From a checkpoint of a small image classifier.
Model: 32-pixel images, norm layernorm, patch size [4, 4].
Training: 12800 steps, held-out accuracy 93%.
Data: trained on retinal OCT scans (Kermany 2017), 49215 training examples, 133.2 epochs.
Rows from block 2 of a small image classifier, named by matrix and row number. Rows with one number belong to one neuron. Each number is 128 + 24 x the weight over its row's rms, rounded and kept within 0 to 255. All counts start at 0. Numbers have three digits each.
After each neuron's rows are labels from the 100 images, of 14848, where the neuron reaches its largest size: "responds to" is what is common among them; "patch colour" is the nearest of a few named colours to the mean colour under the peak. Only what is clearly more common there than usual is listed. The data: retinal OCT scans (Kermany 2017). In brackets: how many of the 100, against the usual share in percent.
# u: gMLP up (value half) (model.blocks.2.mixer.u.weight, 576x384), inputs 128-255
# v: gMLP up (gate half) (model.blocks.2.mixer.v.weight, 576x384), inputs 128-255
# out: gMLP down (model.blocks.2.mixer.out.weight, 384x576, transposed), outputs 128-255

u.131:102140145105115130107160105124104118133159130140158065152106121138128124159101091116139119162145101132095124118179135150154123138119125129090146133138130132106126128126122121140165122114138146114098158133134107152167098112123104135126136153089132115144106136144121125146172128102140138151082132114112098129124105086154098096126121115162151111185137128158147095107115114107093090094107
v.131:140109109170118130138094177152138142118151110118107144140118137103085122083126151155065080164120103136162138137135152096123105109151105156088146109129104129144085180109120093127150170160136132136124152123229155153130095163095142126147104135104145117135122123122133140097093139132139135113118082122136149164117120136122127126148061102151110100119088085153131112117117112144111112136154
out.131:157109151111120162084142150101159121058148137171117226143115096132140154151119187200128128141101111165146133155129131151091164151091139137116132115118143115136107142159133115129122136184108106089169135127108137117168135119137154115161126128112129165150117126126097110120146114115094087150091107099126166139120143122088108117134146145141099164106110093094116095110152107152126098173118
responds to: finding: choroidal neovascularization (75 vs 29.3)
patch colour: grey (71 vs 24.9)

u.24:082137112157202114120142126132110138160136132141115157118186178104153172142141140164171095107134136162137108162146145155140128114135122085103125131163136109124130102112132138107115111136139126134128169139174131153178098130137130090116123115149130114123149113141146065136083125116123124122099119119151162151123142124133163143146117131133150145114160135102082094150138161112135137081127
v.24:130106136125089158096110111141156130113126117100132114103130109112124128127149121170175128117138158141113105113128178123160142118158147084131128176118126149142131084106129097153138145144117123080166144161109106151122087116114111138148128188124157153110145123112102109100172147127129151143107147130122080137138145097148137103084115141108122157129148114114098175139107058156131101060153
out.24:125145145142099130113170137083094119113143144129154099096142098106138171112138105146142137057122136129115172113165173116154113165093128113098105116146094119159125119133121082097147084133145112117099122119095141123138126141125138145150167135146168127156140126140143095159172142120119103118119138120154099122151180098116165123122132171123147112135158118115108129132150151171113134075163
responds to: finding: choroidal neovascularization (61 vs 29.3); finding: diabetic macular edema (28 vs 11.7)
patch colour: grey (86 vs 24.9)

u.429:125159154125100136131112105137098153139158093160131151137102096168140120117132162138136123118128058097134107142105129114086130135111097134134134120130124110127116176139138150115137098118146146121133163119139084139157090132167102159134177155159099139159152119123133159116136161200148125134145097105146124169133121140126068107107103122161115139137108120133107118160146123097106126098166
v.429:088098133117130144120132159120143125119114112142109127135131093101125105123160147188136086101128133139125127113096153147152143122139128148114139084108112118125105182097136126137139131096148106123138168152108113116123129085154160133129196134146111121159119142128115103064157136158142125159147123110102119163158123121128169120126128099115120136108070164163169153137195139121133098091127
out.429:123106123132140146106133111093152159091107088110070125149127091134159127104136095132136099149139153104124108137154095107123110081132132146172119114129117130120105116178128147161163143115133154144156157137125113092128147138130133112151167127131131135137106176093100151095182170127056112103132108150129148199109146164148162087121073073094091172113112125140115122104111151176105096129128
responds to: finding: normal (96 vs 51.6)
patch colour: grey (96 vs 24.9)

u.375:134161136148086130145140131153198125119160150149150122130102111154107119180116153145142103161107094113181122127171134066185128162136086125125150139131182137067125179177125163093095121147144123148137192146120129156148137137100140124116140139109093130141123115130097169098127069127139157105117130117147122149149094135209125122128154165140153174117071130177123126141131114135112118151102
v.375:143127108140164112121155141149155109160122102093118200133142105149125113175143140160077137136151105127134168143101126125124117146125159150159152128131095143112095111121122075113148166143139155115156123087145123076135102119124095129126106136112139129123147138164117116103156116150117099109100140114124142154105085127143084132123119176110084152123140084118133088115126112139127103141122
out.375:151091133155174164122105101124118136142118125096101101146141137107123160122148117111097168166120172145104123131100142161121102114125136115075096153146117141130118088077153113133147132139168124118131086143098168108170118095145129140173102109111133065134132130108102076116144105157118132103123116145129146150178122120049133119089128127092104073136156129089105137174128122136122112148136
responds to: finding: normal (86 vs 51.6)
patch colour: grey (96 vs 24.9)

u.121:136144171112137095139094140123141151163065140143092167088140147140131119157119124130169151140132136153127123159125122088143110126095122110164142099161127101123096140098126133098101169132147089139097118102107164110118116156113135168138094144169125122142131138097117073109160140094099153122092109143161181105152137109152161115116152104112147143111144128174102147121078078120166096143143
v.121:166081152160150096114157155157142145099170100123100125112138145137119125096147158167090086148135132155165111151129166129128131112147128120111123096083111108115077165112154099116134160132142167127106144088204133117128099170096103119160112108132139108161068113106137106106144134173122112109102101093127152133126137133155137119150106132121108101072074111141115134096123120161148098160140
out.121:103119118162142146126135155126093123128149143136141155159143098148136160140137135113096131099115131093154120128081103171106147123112179117102146125132130160127117113162102129153121144113093129104121136163086125126111167149126132159128139127121150082142122068141110204143109084142141142143109147105095092136137099102140104131116147138123084111148102131102118137136155182161100151107102
responds to: finding: choroidal neovascularization (71 vs 29.3)
patch colour: grey (85 vs 24.9)

u.100:130144094116143151115087108106102165139134124069147124085151082125084089129131154123098168161143080131127157139167184149155115072115119133117125047102158133121126122137122148121090117152122102122121122097132039118159117114175078120099101107139113153150128111135120132111159131119138174141095096142151116153143132160132143118068123121146160132178136124144160105118127136128140089139127
v.100:117182107080117097117132064101101134134089136122119107076134174101104143101127120170126150206138139144081162152126106134119149119116136120130124101125123126173155124137134180083116090149123095126127155122137103104168117148133129093138160167141129092107145150120115126109142155097117095100113149154139114121136132188109154178107157103117117130110143095147123123150083103146159123169157
out.100:110138118135106113144103110118150130128103128110122136135142117144090130145135185158115180116161059157051171144137135126117129106152127102132108107140126147166124121100085130123123136159100153109141118135089093138131164132139133085113108114128154136162135163110145180123157111094141105124123119123131184136131161102115091089106151147171125085125142131097098125102124102176139175149119
responds to: finding: normal (90 vs 51.6)
patch colour: grey (87 vs 24.9)

u.471:127120117102103135113087138154117172156142125153135118146131107113177090160149122116133169149121097090125132107124148108140138126118099127114163161166137111133163138105106114131118131166104091113114102123145099170141118159095128107112111114119159102138204155112107141118122146072148170176101124115132145091127116119145091110154125116123120100125105157101154128130157171145046141110125
v.471:105158113138137084095161118139161094159133125144116106074157127134118110118119125118163106135078106150126119169152092102136141138113127115120097085126140108116141142096136124099113090130157148147138136154137142100107111134151111097149149153114077107106156152134111116096087125167148125127147119136114117099129147135157111111156134092139149157130139140102131120183148136131105156117129
out.471:147132131129087157127119145104092149092159122162099139126079123148075123143132143179192099131149105113122143105106100143093101177110218124094137163134149109142165137123087142095157159139121117113110125143059149141115174097150152155158176124127082108136153087108134161156125165114147111145139081123131109147161110115126142154137124126155127157165142128120109165113120114144133097119104
responds to: finding: normal (78 vs 51.6)
patch colour: grey (85 vs 24.9)

u.319:177136105098159083107058109096120135145146106152129130141107121083133108122133117145110113127138187118146175120161102117097151118150167122155095114111105126130128165130136097085124113140141116154136137115138141148082109120131127115083114083123120107163124115094116137142141139173103139148116107147091132087141140148100156133150170106124122095141108115146130169112114152161089144143172
v.319:129122107138187118103133151164114145131158100125095108117117161150149129092147169159088089131126099152146120136074138118130106117133131144079124112113143108127105144136140104103128148106152153135125119127174140162105107115090130133178091151146129091147121123128152085128130177164161169125108111133136145160144103139146129118098141154132119093102111114138115103121135095153128133131120
out.319:117160143151147092107160140126147126092151139144109168118150134155117148113142171120146133107113116137079115123146106107083137131137145165157141073111123127111112101114128107187146168135127119159132115112151122078177127130143123124106069127133152098144120095172119141097109155124120115150121131114116118146127093129150101167117119132122103112127139149132150097117110112119120134133109
responds to: finding: choroidal neovascularization (95 vs 29.3)
patch colour: grey (50 vs 24.9)

u.223:099157135105140107109116141086113167121148122115145108124138090136104131167102070142173128138150132123109112124124141097132117112178102102109158130129083157202168116118100080133119136149125097114141114069149098151113138129083126110138112102148121130162174076120155166132177115146136125113121118064094166144113161125122122139142125113113073099133097121122105114105147132141099122168149
v.223:123086174114107117133099142109126117127127134142120121160151166175137134151133125112128110102141120179166105142148127120165108123142099132114163150143121117104056138088123137116089141135118147120138125137168139151133126138156155116134130160115141100116130159138146119158108175155107141129096099108177111120138136106130149125103157054143129115117145086137169089126143087149088151166189
out.223:094152111142097190103133100140144147112101133112186121152113100129121130096137128084168140111124147111122099119141133082170140113113116130112140137128169106130115108105145127116139116088175148106129121156089112067143177163129098150141100128127159109182095065135120141160140112125108125083138149125147124132132178161189137116109132154158134111140168120112154160131123125119127126153135
responds to: finding: normal (87 vs 51.6)
patch colour: grey (99 vs 24.9)

u.503:107182153142103103141101096125103147143093108121102088131119139128156127128114142132123140165096156185175120139101210130106130073145156093104142181145117137123105112128121082126089145174134135133138115132144138123141116150144116158120111130127124136118133119129137091138185120080135189136124123132114131069161120101075122105119165099085163118154150131173128141118173137131105118141123
v.503:143122146174125166110133121119105145108131174152117119157101108140132140095189122137144139135157083112128148128163113084095113138130079107110144102128154114157096127169106129106137136156108102131151116078118104089159109069138151124124133131105085120139116135126134159078121114109139137130134133108168137150132154108158130102113162179119087113145111107102148099157169146136164138148136
out.503:118138127113189178146098127123155120095133115129134161164138148171080150143156121125079132099142146145114140123132171111139119123131117138144088146139115138142152121112120087139126116082146156099144098108131102085146160086112101090101139134117132128151119159148156145089099091163116119165110124107124142083116146137164100094142122093112106138144111127159109066170153185123132154170126
responds to: finding: normal (78 vs 51.6)
patch colour: grey (97 vs 24.9)

u.192:155146106142104092147118134100124140165137116097127117062157131123130152059101149126146158096114128123138151114166129108144115127091103110142118134149096158134119130106140146151129129096132137141128119128182145143113158153120140168106122096129102145175166153177107096140135118155156107127134135098133147085130143134106144148092125113132129161143116093124143132120133125122110109127144
v.192:106134117158119148140121076138166174157150116145128114153137101114108082115135081145160116127131159114134140149097114131181165125135145163105125100152172104113148098165091110155141095122077134123136133108100159140139119160098099093078117112144162100107108153135091153097132115122124151117157121160120112130122105171154094161152119157106164100084132161115136146097145093145079164104144
out.192:166132124156141132163096124121104125121133137103116118084108124138144146143143106131171118133106184157162087154088125108134105128158115119136160150144173123107136095127166132090141154121162144138118133130090068096110142136151138133111117125114127124189192095073124150136108137138142120121103098171166172145156143100140122115139167157132134125120094114139125075101167142111151079137126
responds to: finding: normal (83 vs 51.6)
patch colour: grey (60 vs 24.9)

u.61:077132133126157143129123111130153135129114082122126153098085093112149121151150138118161149076102097072109162113127140161128157106159133113128143157148144147187128093133129145119106125109170121148145114137111171122151097121124125160169117124156113127161098132119130125126133089177165182136124102112144119122108173112124145116112100108121116089107108164175150044141084151120094146113111
v.61:138145100124151119137099132130114059128120108139144141144128101157136136104131098126135128120149151131125096160119151094097153137119150136141164130086133116079118170094144148106145131125117147114126130153150140175112116192115147104135118137106089061151149097114144147105121151129101095089104129133120134140154159155140140113168146153132114123123149093106118113130118113095174096123135
out.61:144123112190185137149129167158114098154117122074156148137166159119108124170122150144092106131103076128152124114156131118172121115064108134051139149115165109132165101119104129097086105152138133113132112084148118152130155131148150143109138121125125087176118151134099138153153141146110109111113134083097120091137117121125088131156137131161142131137127117149120178123109155154157140178133
responds to: finding: diabetic macular edema (50 vs 11.7)
patch colour: grey (77 vs 24.9)

u.446:117155116116106126120110092106133123139133110126103153138089147150122091151085121120094143119130073110105136083117172131118133113127165188089112104122111103129168158128123158158136122127148088136153153158117088123181123135137139131159133156130153100114130095156144117114115127142150136126143129157068112164122133105158092114150131119132119097136129125143150127106133132112097127128155
v.446:099102147097170118129113130145129103133143143132135108119177115126111158125157127141119132103167172098106178116132120154109121130119084093118153150112157125154097146092124136106120116098073139151117153108124146166123163117117143113145138155088114105168146116174093068116161172124173156092124115115126125166110119097108144158104143102118128172144120128067080158114121103126129151114113
out.446:119138125153139108148175154164128120123148120126145123182118109132120141131121136154146096160100161112162153103081129116166124129121085129107182137123089141118100134181105119133079120186145141148129108129163155138089181114130133072140122141117106115117152115137104101160145159101129086148122121103135157101066107124151115101130104105186116187118131148149147155090132127138137120139119
responds to: finding: diabetic macular edema (82 vs 11.7)
patch colour: grey (85 vs 24.9)

u.176:078129146089120140148086117154142164105089118149100110091163098120132152132171128182161173124147090100125094174146158164130112121152145154137119097138085151082131183144123173106137118129120116110147080110110110117167077113094112145151151126138104134120145121111134051172090113115152116150129106143117105110088128134153162113153154153118132124148117138152105121128125114135112155085138
v.176:148089132134121116127153169148071107115164110146088138101130138132117111112168138143096098109122129090172099114130132113129086165140168185112109123114077123134148181134118131119111138096129124114120116094187125169142107113101127133172130131143113117153106140154106159090113171139161130090093110111141127123123085139150149115099108144116112107117105109124114099119132110153136104163157
out.176:122147133113131160122168117129117075135130093118113141097110135110118172134130163100113105120129124151119195100118126118118147153100119056111167135139156129094132054122157092123129155092161110114111113169145180110133156123126135112120097119122125156139095125127116162069156117138122150134134163140170156117103150158120055147112170081135130144122100127127109149155125164136125153147122
responds to: finding: choroidal neovascularization (59 vs 29.3)
patch colour: grey (79 vs 24.9)

u.17:128128134074139112123124171165155156128183139125149121120120128133116119150101141104153127105121119136136136118133116118122110120128137092092168181076133122123167136158120074155129152173164148130118131122170131114103108138155086107128144129078173130123080124116147131141129108153101190119128094149120120125132118104101140125132163117130119116111087139119141088140121125113145172069104
v.17:122178096134128092120128062165132104145139131136116136106106146156124187203180123106088143116149112158154168140144104133113137134135144177156132156135121110151159081146106119094129123101096145122115103119139100100094150161158149127174109144137114109120079134142157138134132159134154169131129128106122132105131129112117130126140101158155154134147165123171099098137129078095127138154104
out.17:109162117180091146126147118134138143093116119135106136095158103130134136074149098105078112131158105125144117138107152156117098082122127117139147133126106101111134107119144115115187106149122166125126124116133128079136098119116139088136112106131136070104112087131180146125123137156121151135133125149164128139178154131187153141150145101134127113163092132142138107131169131114143111138150
responds to: finding: normal (91 vs 51.6)
patch colour: grey (99 vs 24.9)

u.47:121145136112166122139163140128129125099143079126123100155123117125146199122146093144112141163139138149096187132125161124128144127119147173079107115123123094114117153175116127116118109090136179123108145150131156111117160119115133125145150115127141112168142132128111081148126131105133101163132127119116140136117079103125138163107140127109139129111136127142136127149163138121128141148111
v.47:135129129125149103165171119140139130095125111110124131144117101104079122104130077151073138128141113144129134162124113103110094121156134102146122178156093166116100130128143158128164104135122184148107085133111081106143116143104064137155093089098109111101130156190123137095095111113167132147119102140122120139153129142127139148113139128149113145139065101157102137137124101154133096124157
out.47:131109131152109115120119168145106140112129146070111139119092153172084169139143143106113090168137106096146131106096087098117136086138116141106172106141141095163151112124112115117146124185171114117157140133070105177113119143119105122152077122108133120103129152145124203108158085143144092107129131109140137153126138138120106120111172121141097096126150121163114139134121158131130172158151
responds to: finding: choroidal neovascularization (62 vs 29.3); finding: diabetic macular edema (36 vs 11.7)
patch colour: grey (63 vs 24.9)

u.152:170100118154144150132106170121078135137151124152145097119098093109131148097132180124166130120062112110070147126089099134165186133139123143145116124134107160089133161158108107144175161128159148115102104113111113123138120104164107164158122157119103146100164139176119135097123120148130096149126139076129137159131149161142109151136119103151117131098105106131160135157158133105111149172116
v.152:124129112187155116168126184131118110165158107093134103109132152141126109093150134149063077113139112171196144159146132178139112139161130163098128137076131118117102136129161093069120138126133181108129136100171146132145081108113118124158140084138112108141120134139103122130107126156156091147115107100141128132145099097122104100066111152125121096122100069158108120101152116135075153136159
out.152:128127084139128148141098108102111135114085131118139098113124119122084136143127144105143119185126153123109098133122140164124093124141129114091132123139111140122147143103096153160125098163148154110152147129117148126090135172106153133176165124110129118134105147131192136145166108153102124073138131141090139139161144105103091125163097136116195110136130155132112110133131161084122143143119
responds to: finding: choroidal neovascularization (75 vs 29.3)
patch colour: grey (51 vs 24.9); white (49 vs 2.3)

u.424:108137081107144116125154164118108143113097162101071105137113127125113119118078169098120090174145155105138088112105159093099123118127187125138129168154109148130163090108153122142122126146108128115140113133186104113167142155148139138140151178148122164088123100128148127137113112107155095132129119141155131104149157166097157141108145115123132152109050152099156128112112136114161104147117
v.424:121124090159157091119117107149137126156180132117102119145151122120123167080147103174130120159113134149107138134133110123116133119107147164128124134125139077097132138083089110125151151119151086119143120122174136140127172145120107121129130112138131089073110126100136094166157129170147091156145104102090155120124140132121143086169141135136155129134156154100117113128115114132158108092168
out.424:120141136135119118141170110120160139119136119171159123092162135131143158136157110172117065143119117091113148143110087163172127115141154099107096097143109114089112180112131124103103152135114137146114137146175140154116143132131097118143178125127118162117174078104133132165114170157156149085116162133092161093136092158113152142149097169119151095128150098146155124092103139141124131103124
responds to: finding: diabetic macular edema (65 vs 11.7)
patch colour: grey (84 vs 24.9)

u.194:140140165148096092144111123129149116141129116146127119097161151146143110115106112103122113106114130117125099157119150169122128111114126137122141150136151152128119122112120112162094080098165184147141118182107127141116116149119070129118127135149144126125180168134161138125132118123115099118127152127139101160141169104100154147128161093152166132153108114138146144132085096170086082099144
v.194:081127116133077125139118191126185144113083080146153151186146136182092136141127152151133147145125131086100125115139159115124121153132117134110145088126128118118120127114095164131144090137119126110153177161149147135123141150146086115123122122152142162127102142153155157113135136157081144131149170127123081147185118118131164129144128118097156112116104152052127169107075100127156145130184
out.194:147117118165145074100154160172080122101130122128159155170112111160079107133142118181122149129117110110108115126129146120110136115124097108141115114138087153138150097119168098082145135118088113117103167140161138111126102138110166115134092138132109119138119179168109155125140094104135117122122132133137146144093167114131114118096099157159146113108154113159118176132092101133164152160123
responds to: finding: normal (94 vs 51.6)
patch colour: grey (91 vs 24.9)

u.49:132146097152135078135096136112112147146154086171133142132125147126126127155174157093154132125113101134109109133152130151132114128137106101150106134139129132109144150126112099129142135095138144119137096164090087097155115104139149163125129120149111141124127172155135104110123117119129096100157125103135118120133135129154126118151101085126178127129137147129182143129120159109107121120086
v.49:107164152131114060127145106128132126092162140093158125074135114098129123127102110091113148187108072116133116110104156135161104070144101148098111166155138109152117132151147074114122129111122110148079127116162132130118161107139090145117136156132103111164111175116123160143069120114111088132149111124146100124142111119113110122154131184155102112094158120132125108130143126130151161107154
out.49:120138129123133126163103124128147110111141104126154108094099143154100133143140100089056143116112142094085078146085162165104152124141125135144114128108123105131120166141150104134120098111185132138140123133147119154178190135137087126123165133133155145136092140131139159172161116125180159113137098121068123090162117154128094099120128152103117103136121143135116109174094114093099126141146
responds to: finding: normal (90 vs 51.6)
patch colour: grey (100 vs 24.9)

u.511:136125099133137111130136150117133119115104167136115151102147117166143137139131160157093181146162128152094134108125109128151105139126158176128128156162085141136131145123114156142120085115130106119133152128137089173129169160153108120161075095138100089104163176136127140097126145140176084153108143117143128154125131057170079126141112130132124155143147153135151155111094121156120140133105
v.511:124148150146098105141180120125119100110091116102076148148102133148086101148113099142127134098083100147126097158153109136107130138122159136112105114101114114149103130115153132142107165118186129126102150088113141140121141102136095143158122121123117131124122102116103149118174134173107109144122134081119153145115166087170112095117133105120107101159123110122103165125129154166139128131072
out.511:174113109080090176126086139121134149112136145117124095118170105167148126153106104107114143139148093126112124125096121144151127117111093145103118102150137111118128111133085129148132146122152136162130104105103144140075156118125162146151147121126155119126143161125160120155120133130110159110122125136130153158156123113140153121091080122139100107146127120111152128086121139190099090131085
responds to: finding: normal (95 vs 51.6)
patch colour: grey (57 vs 24.9)

u.211:136135122120089160107137128094131168167134131147126129142113117132153099132155113119108103134130141116110167105103101106121101166087095155133158152130127135128095076167090147126129105131136133118125180154141153129149148137142105132159133152125127116138098107167145126105105127133155084113144159149109152130156128093097112162116145138124131157143138154127104203127163145133096129125109
v.211:136109108113163122121103123165142090118144113106125099122091139136128171090143134130115144094104122141125164070133121142123160109076138098142117132140103150147124134146129121122096099126104136126074121118104116130097093123093103176101133118128080106146129121119158116108114138110147125115147117147088072167159115176087117153153152157106120127111091094138171092100108104134157130129146
out.211:113128144112151141118098126103109154137143075128156142122160159135124113073124137150157140155127106126143171096121128118200122096135085145052132178157136110123114153146128091106128104142171113162111082164144119147120137104155163118164142136109134145091134139140102088132076137138110122113130117140109164121121072122117108108137142150161140122124123117125095101120123138118110144113147
responds to: finding: choroidal neovascularization (82 vs 29.3)
patch colour: grey (94 vs 24.9)

u.475:145117114126115129131136153172110139113134095182117096121124094147118087131139142159108109065107147090192119113153121089131148168143116106146151141138145150118141123129089139126128136116135138109136108129112135147114129112145079157153164129101154154098111139134136102098096091123123130148131101090136139125135095120143136161102106111140167119152110116086088089163138098161077140081131
v.475:145108118125172145134112166148118091133164103117121123093110152135095092085195151191111085120099093170142108113106121139116143151118145170083107170116108127104100143147152119100116154121154138113116142118182121155151082136101131109156131162118106109160119096110124115117113166161118143129113135112143146133143118095113098118115142114140137133088075084139116126116127117154131119150132
out.475:123094124112149151132138126163139071166172139125130134155080149129128114131151135116140111103137104154104130101104159132112124122151141077145119159155134090141154104103177120151125136148121160122119109188115110114123122121116136097121107122127093091137114133089129098073162071137140128123136133175138150136184157109150115155169124111140155094101156136145107175140121089095147119140103
responds to: finding: choroidal neovascularization (73 vs 29.3)
patch colour: grey (82 vs 24.9)

u.118:146119137139133117145130190143140113143135097156141127108131139126125157148138097117103110117135107096164119154099107149143129105114077119141156127128141130170084133152151120155124125110106183123138136112105159178097126100105154114137116108134164134139132121173115080141139128153118106115116100127161154120107129111145129153143091127121148137140160118156093137153165095123128129120179
v.118:124108139121177126145116169157111116115158131130106136106144157120087126086177156139117082119146082157166113163100101156102107152154136155111088144124119124109125138126130129155141128140113140103130144106144125161116064102125116135153109134141101112139103109134140123085132162156134140120084103142130122161129143139145160113128122167107149141101093102104108073150137108133119140124129
out.118:133060123114113128097105101144166075097169140121095110170128160108181084134155175126166137142130118134091147125084131096060139092105162127124166118113146131128125090115154097135131107153148091138120152140177164109112075161113124097131110123120137117110153108151108162107113140134156117158157140123096130129133140119108089126085150124118142129140124133073088129125114114164160129139102
responds to: finding: choroidal neovascularization (68 vs 29.3)
patch colour: grey (94 vs 24.9)

u.463:120148130103104137149094158133089158148162109161120160125167127111111113120181164113105143155109088090126108102108120175106132104135100103108101104158172094103152123123134099106105175131109120128135139147129122114139101123137104125133116100116162155140121146138090126058111111161145147129152126121126149137104154099135170131144131100159093144110137139076156135134115075143137139142082
v.463:137114144166144118130128168158106125127130106121100152128127123120099131111170134186117045091154107146182142142084109132123116145146141166038114134122099117132092148139153088100142169154143135137112110114191108170150070128117142162161112173136125126151123098125108125124093154157118155136084109121139149138125105110133118116109109125122143111103087080145143118124124122129096148118131
out.463:108119124121158137163148077138083085150115187142123121163120110111188175125110116117139106110160143126092157135107135114072106108102162112132145125145113122144130124095117080123134147102184167122096155148143106150115135185139145125104113141133138094150126101147140125100148112125103119122111150118156088160106114116083091127101125106142127106170074118178145125117117155170120136097172
responds to: finding: choroidal neovascularization (86 vs 29.3)
patch colour: grey (86 vs 24.9)

u.345:129120101151152169112134086153113152131157104085073127103106139136104089162148123121114097122133112103091149085146181129124111110140147176141106112136188115119142129139116172122132133115146139130133128104136126170126173098149131078120168175149113106114110109090170149116123178111151143095140117137095119100139125103189118109081114130096141120142134124136168150120058129146133143119088
v.345:133130086158149101144144079144126119107129095161146148131167133074143128126160137093129129105097096113113151148132131193139140138131112070126113151122102130096168160136109135091136117086087130165152099133082111148100146107150134117071085135108135154131127131136147133139111122157145134129133149099151149123145134141119152112117136098112131121061132095078130126156112113092148134110141
out.345:120156136116116123146110091114098126166116106117153092163125138118090163145117104100047166114152141145080125133127107111162124111168160126157110084120131098107138122099095176128118134173144125128167095150092131128149163127148121162117135136131087078159126119117130177148094142101156128112125122112106148136161132134140093137118147103150160088099100142133132143116107124133097100142129
responds to: finding: choroidal neovascularization (65 vs 29.3)
patch colour: grey (80 vs 24.9)

u.344:086166123112135123091084125095124145113156186146128102162155120132169183118097097169115153148126150119110126099110153132100144120118115121149103081158121138151143127129148151088117111137108104123132134133169103171151136097181154097065149160140158102114150128146179098146125168138147108122122097118065132116116116138146082143117143111124116111154128106140099113154136130144125088125134
v.344:145101114140085166129128140137113157123113097175165152136108124130107113139126070155106148162104181085167111135124151122189128150134154124115076173154103093169163089125122128117124102125097098129137129087118102135138186128135145124134164158127126148151128141110091140122098150132113157146137153142132110143132128125148140116092159127101106121146096130101131154133163125131121160128129
out.344:078114123120125085117102156137106128156094135127130166122108133071104138137119120144099122157121105098127101166162151134126112099123140144163102103108142135146139119139097140160149124113123112155112150168124178128124148128141126134096136121098155123139140147121083153124168081121130140128091131125175069191093141154159125105110129128138105124166147160092106174148112122122126117102172
responds to: finding: normal (91 vs 51.6)
patch colour: grey (90 vs 24.9)

u.156:115119116118134133122139159099128151170107139142092115146117146106088142125151093176189071114125129126129151143129070144120103114130084149147135127139132087105147092101126152111109139102147110117148149131169148113123142134169124123099134152144125129130112107131085079117099118144132162074143098131130123111137125137118131126135141110128165112119149145099129128128104157149121141116118
v.156:123076114115074086127140132139128132121097084190135150148107135150183088117123122132175136138117140090106047123148117139124125096128134150125145166111124149127130142094166152140124125111121123160132150144104108107123100141144098147111133128105094115123141142098110150098157145126169132110165150108125093090162133096115093073108140088123140166114124102132158115136144143145130183139123
out.156:127133108147107119134125150143153101154146121113166142127152133123153117100090127122146119161118098125135064128123142102166175143151099094170171160122125150162106087118156108120147176138153142153152149146140101110106108145111147086184126128103104132144120142099123204112173120123167134119116112107155138106105195116104145104131112081150158078114145141135185125102120154122112130135138
responds to: finding: normal (82 vs 51.6)
patch colour: grey (70 vs 24.9)

u.224:149113116116130118152168129096137158139115088087092161120137134127151158107151144151179090151137154130101111139164155150164095146196175148133112127165147163134105119131160127147098138167148142146097131089152105127153095123143149136139155131152122149145132158159107082110135112119104173177087148110115094089097121133123116156161128112118168142135147076088121102104153114160113128110110
v.224:159113123126162131132110165157127079146151107107099121114109142130109096088152166160083085125107105185167129138131124115140097169113136129067125127122132126132090138128185122103141168107136133148149132119150115125133115111119124100170099154152097121162098104139116100122114154133163109127095147144146168170157115135108121108124123128112113098107079081145128106134108105176095111120143
out.224:074112128094149146081132128147115063092141124131160155140086098157107125119113151121124106129111075132156112099104137106126095127129125116118145143177119132168171119138122141106125138127160117116156124141094110139150118126078127117122112116130136131116111120071168129123167126121145083087081127118104143083189152140155115108103123128141160118092152148179152145146115149119110121110168
responds to: finding: choroidal neovascularization (67 vs 29.3)
patch colour: grey (83 vs 24.9)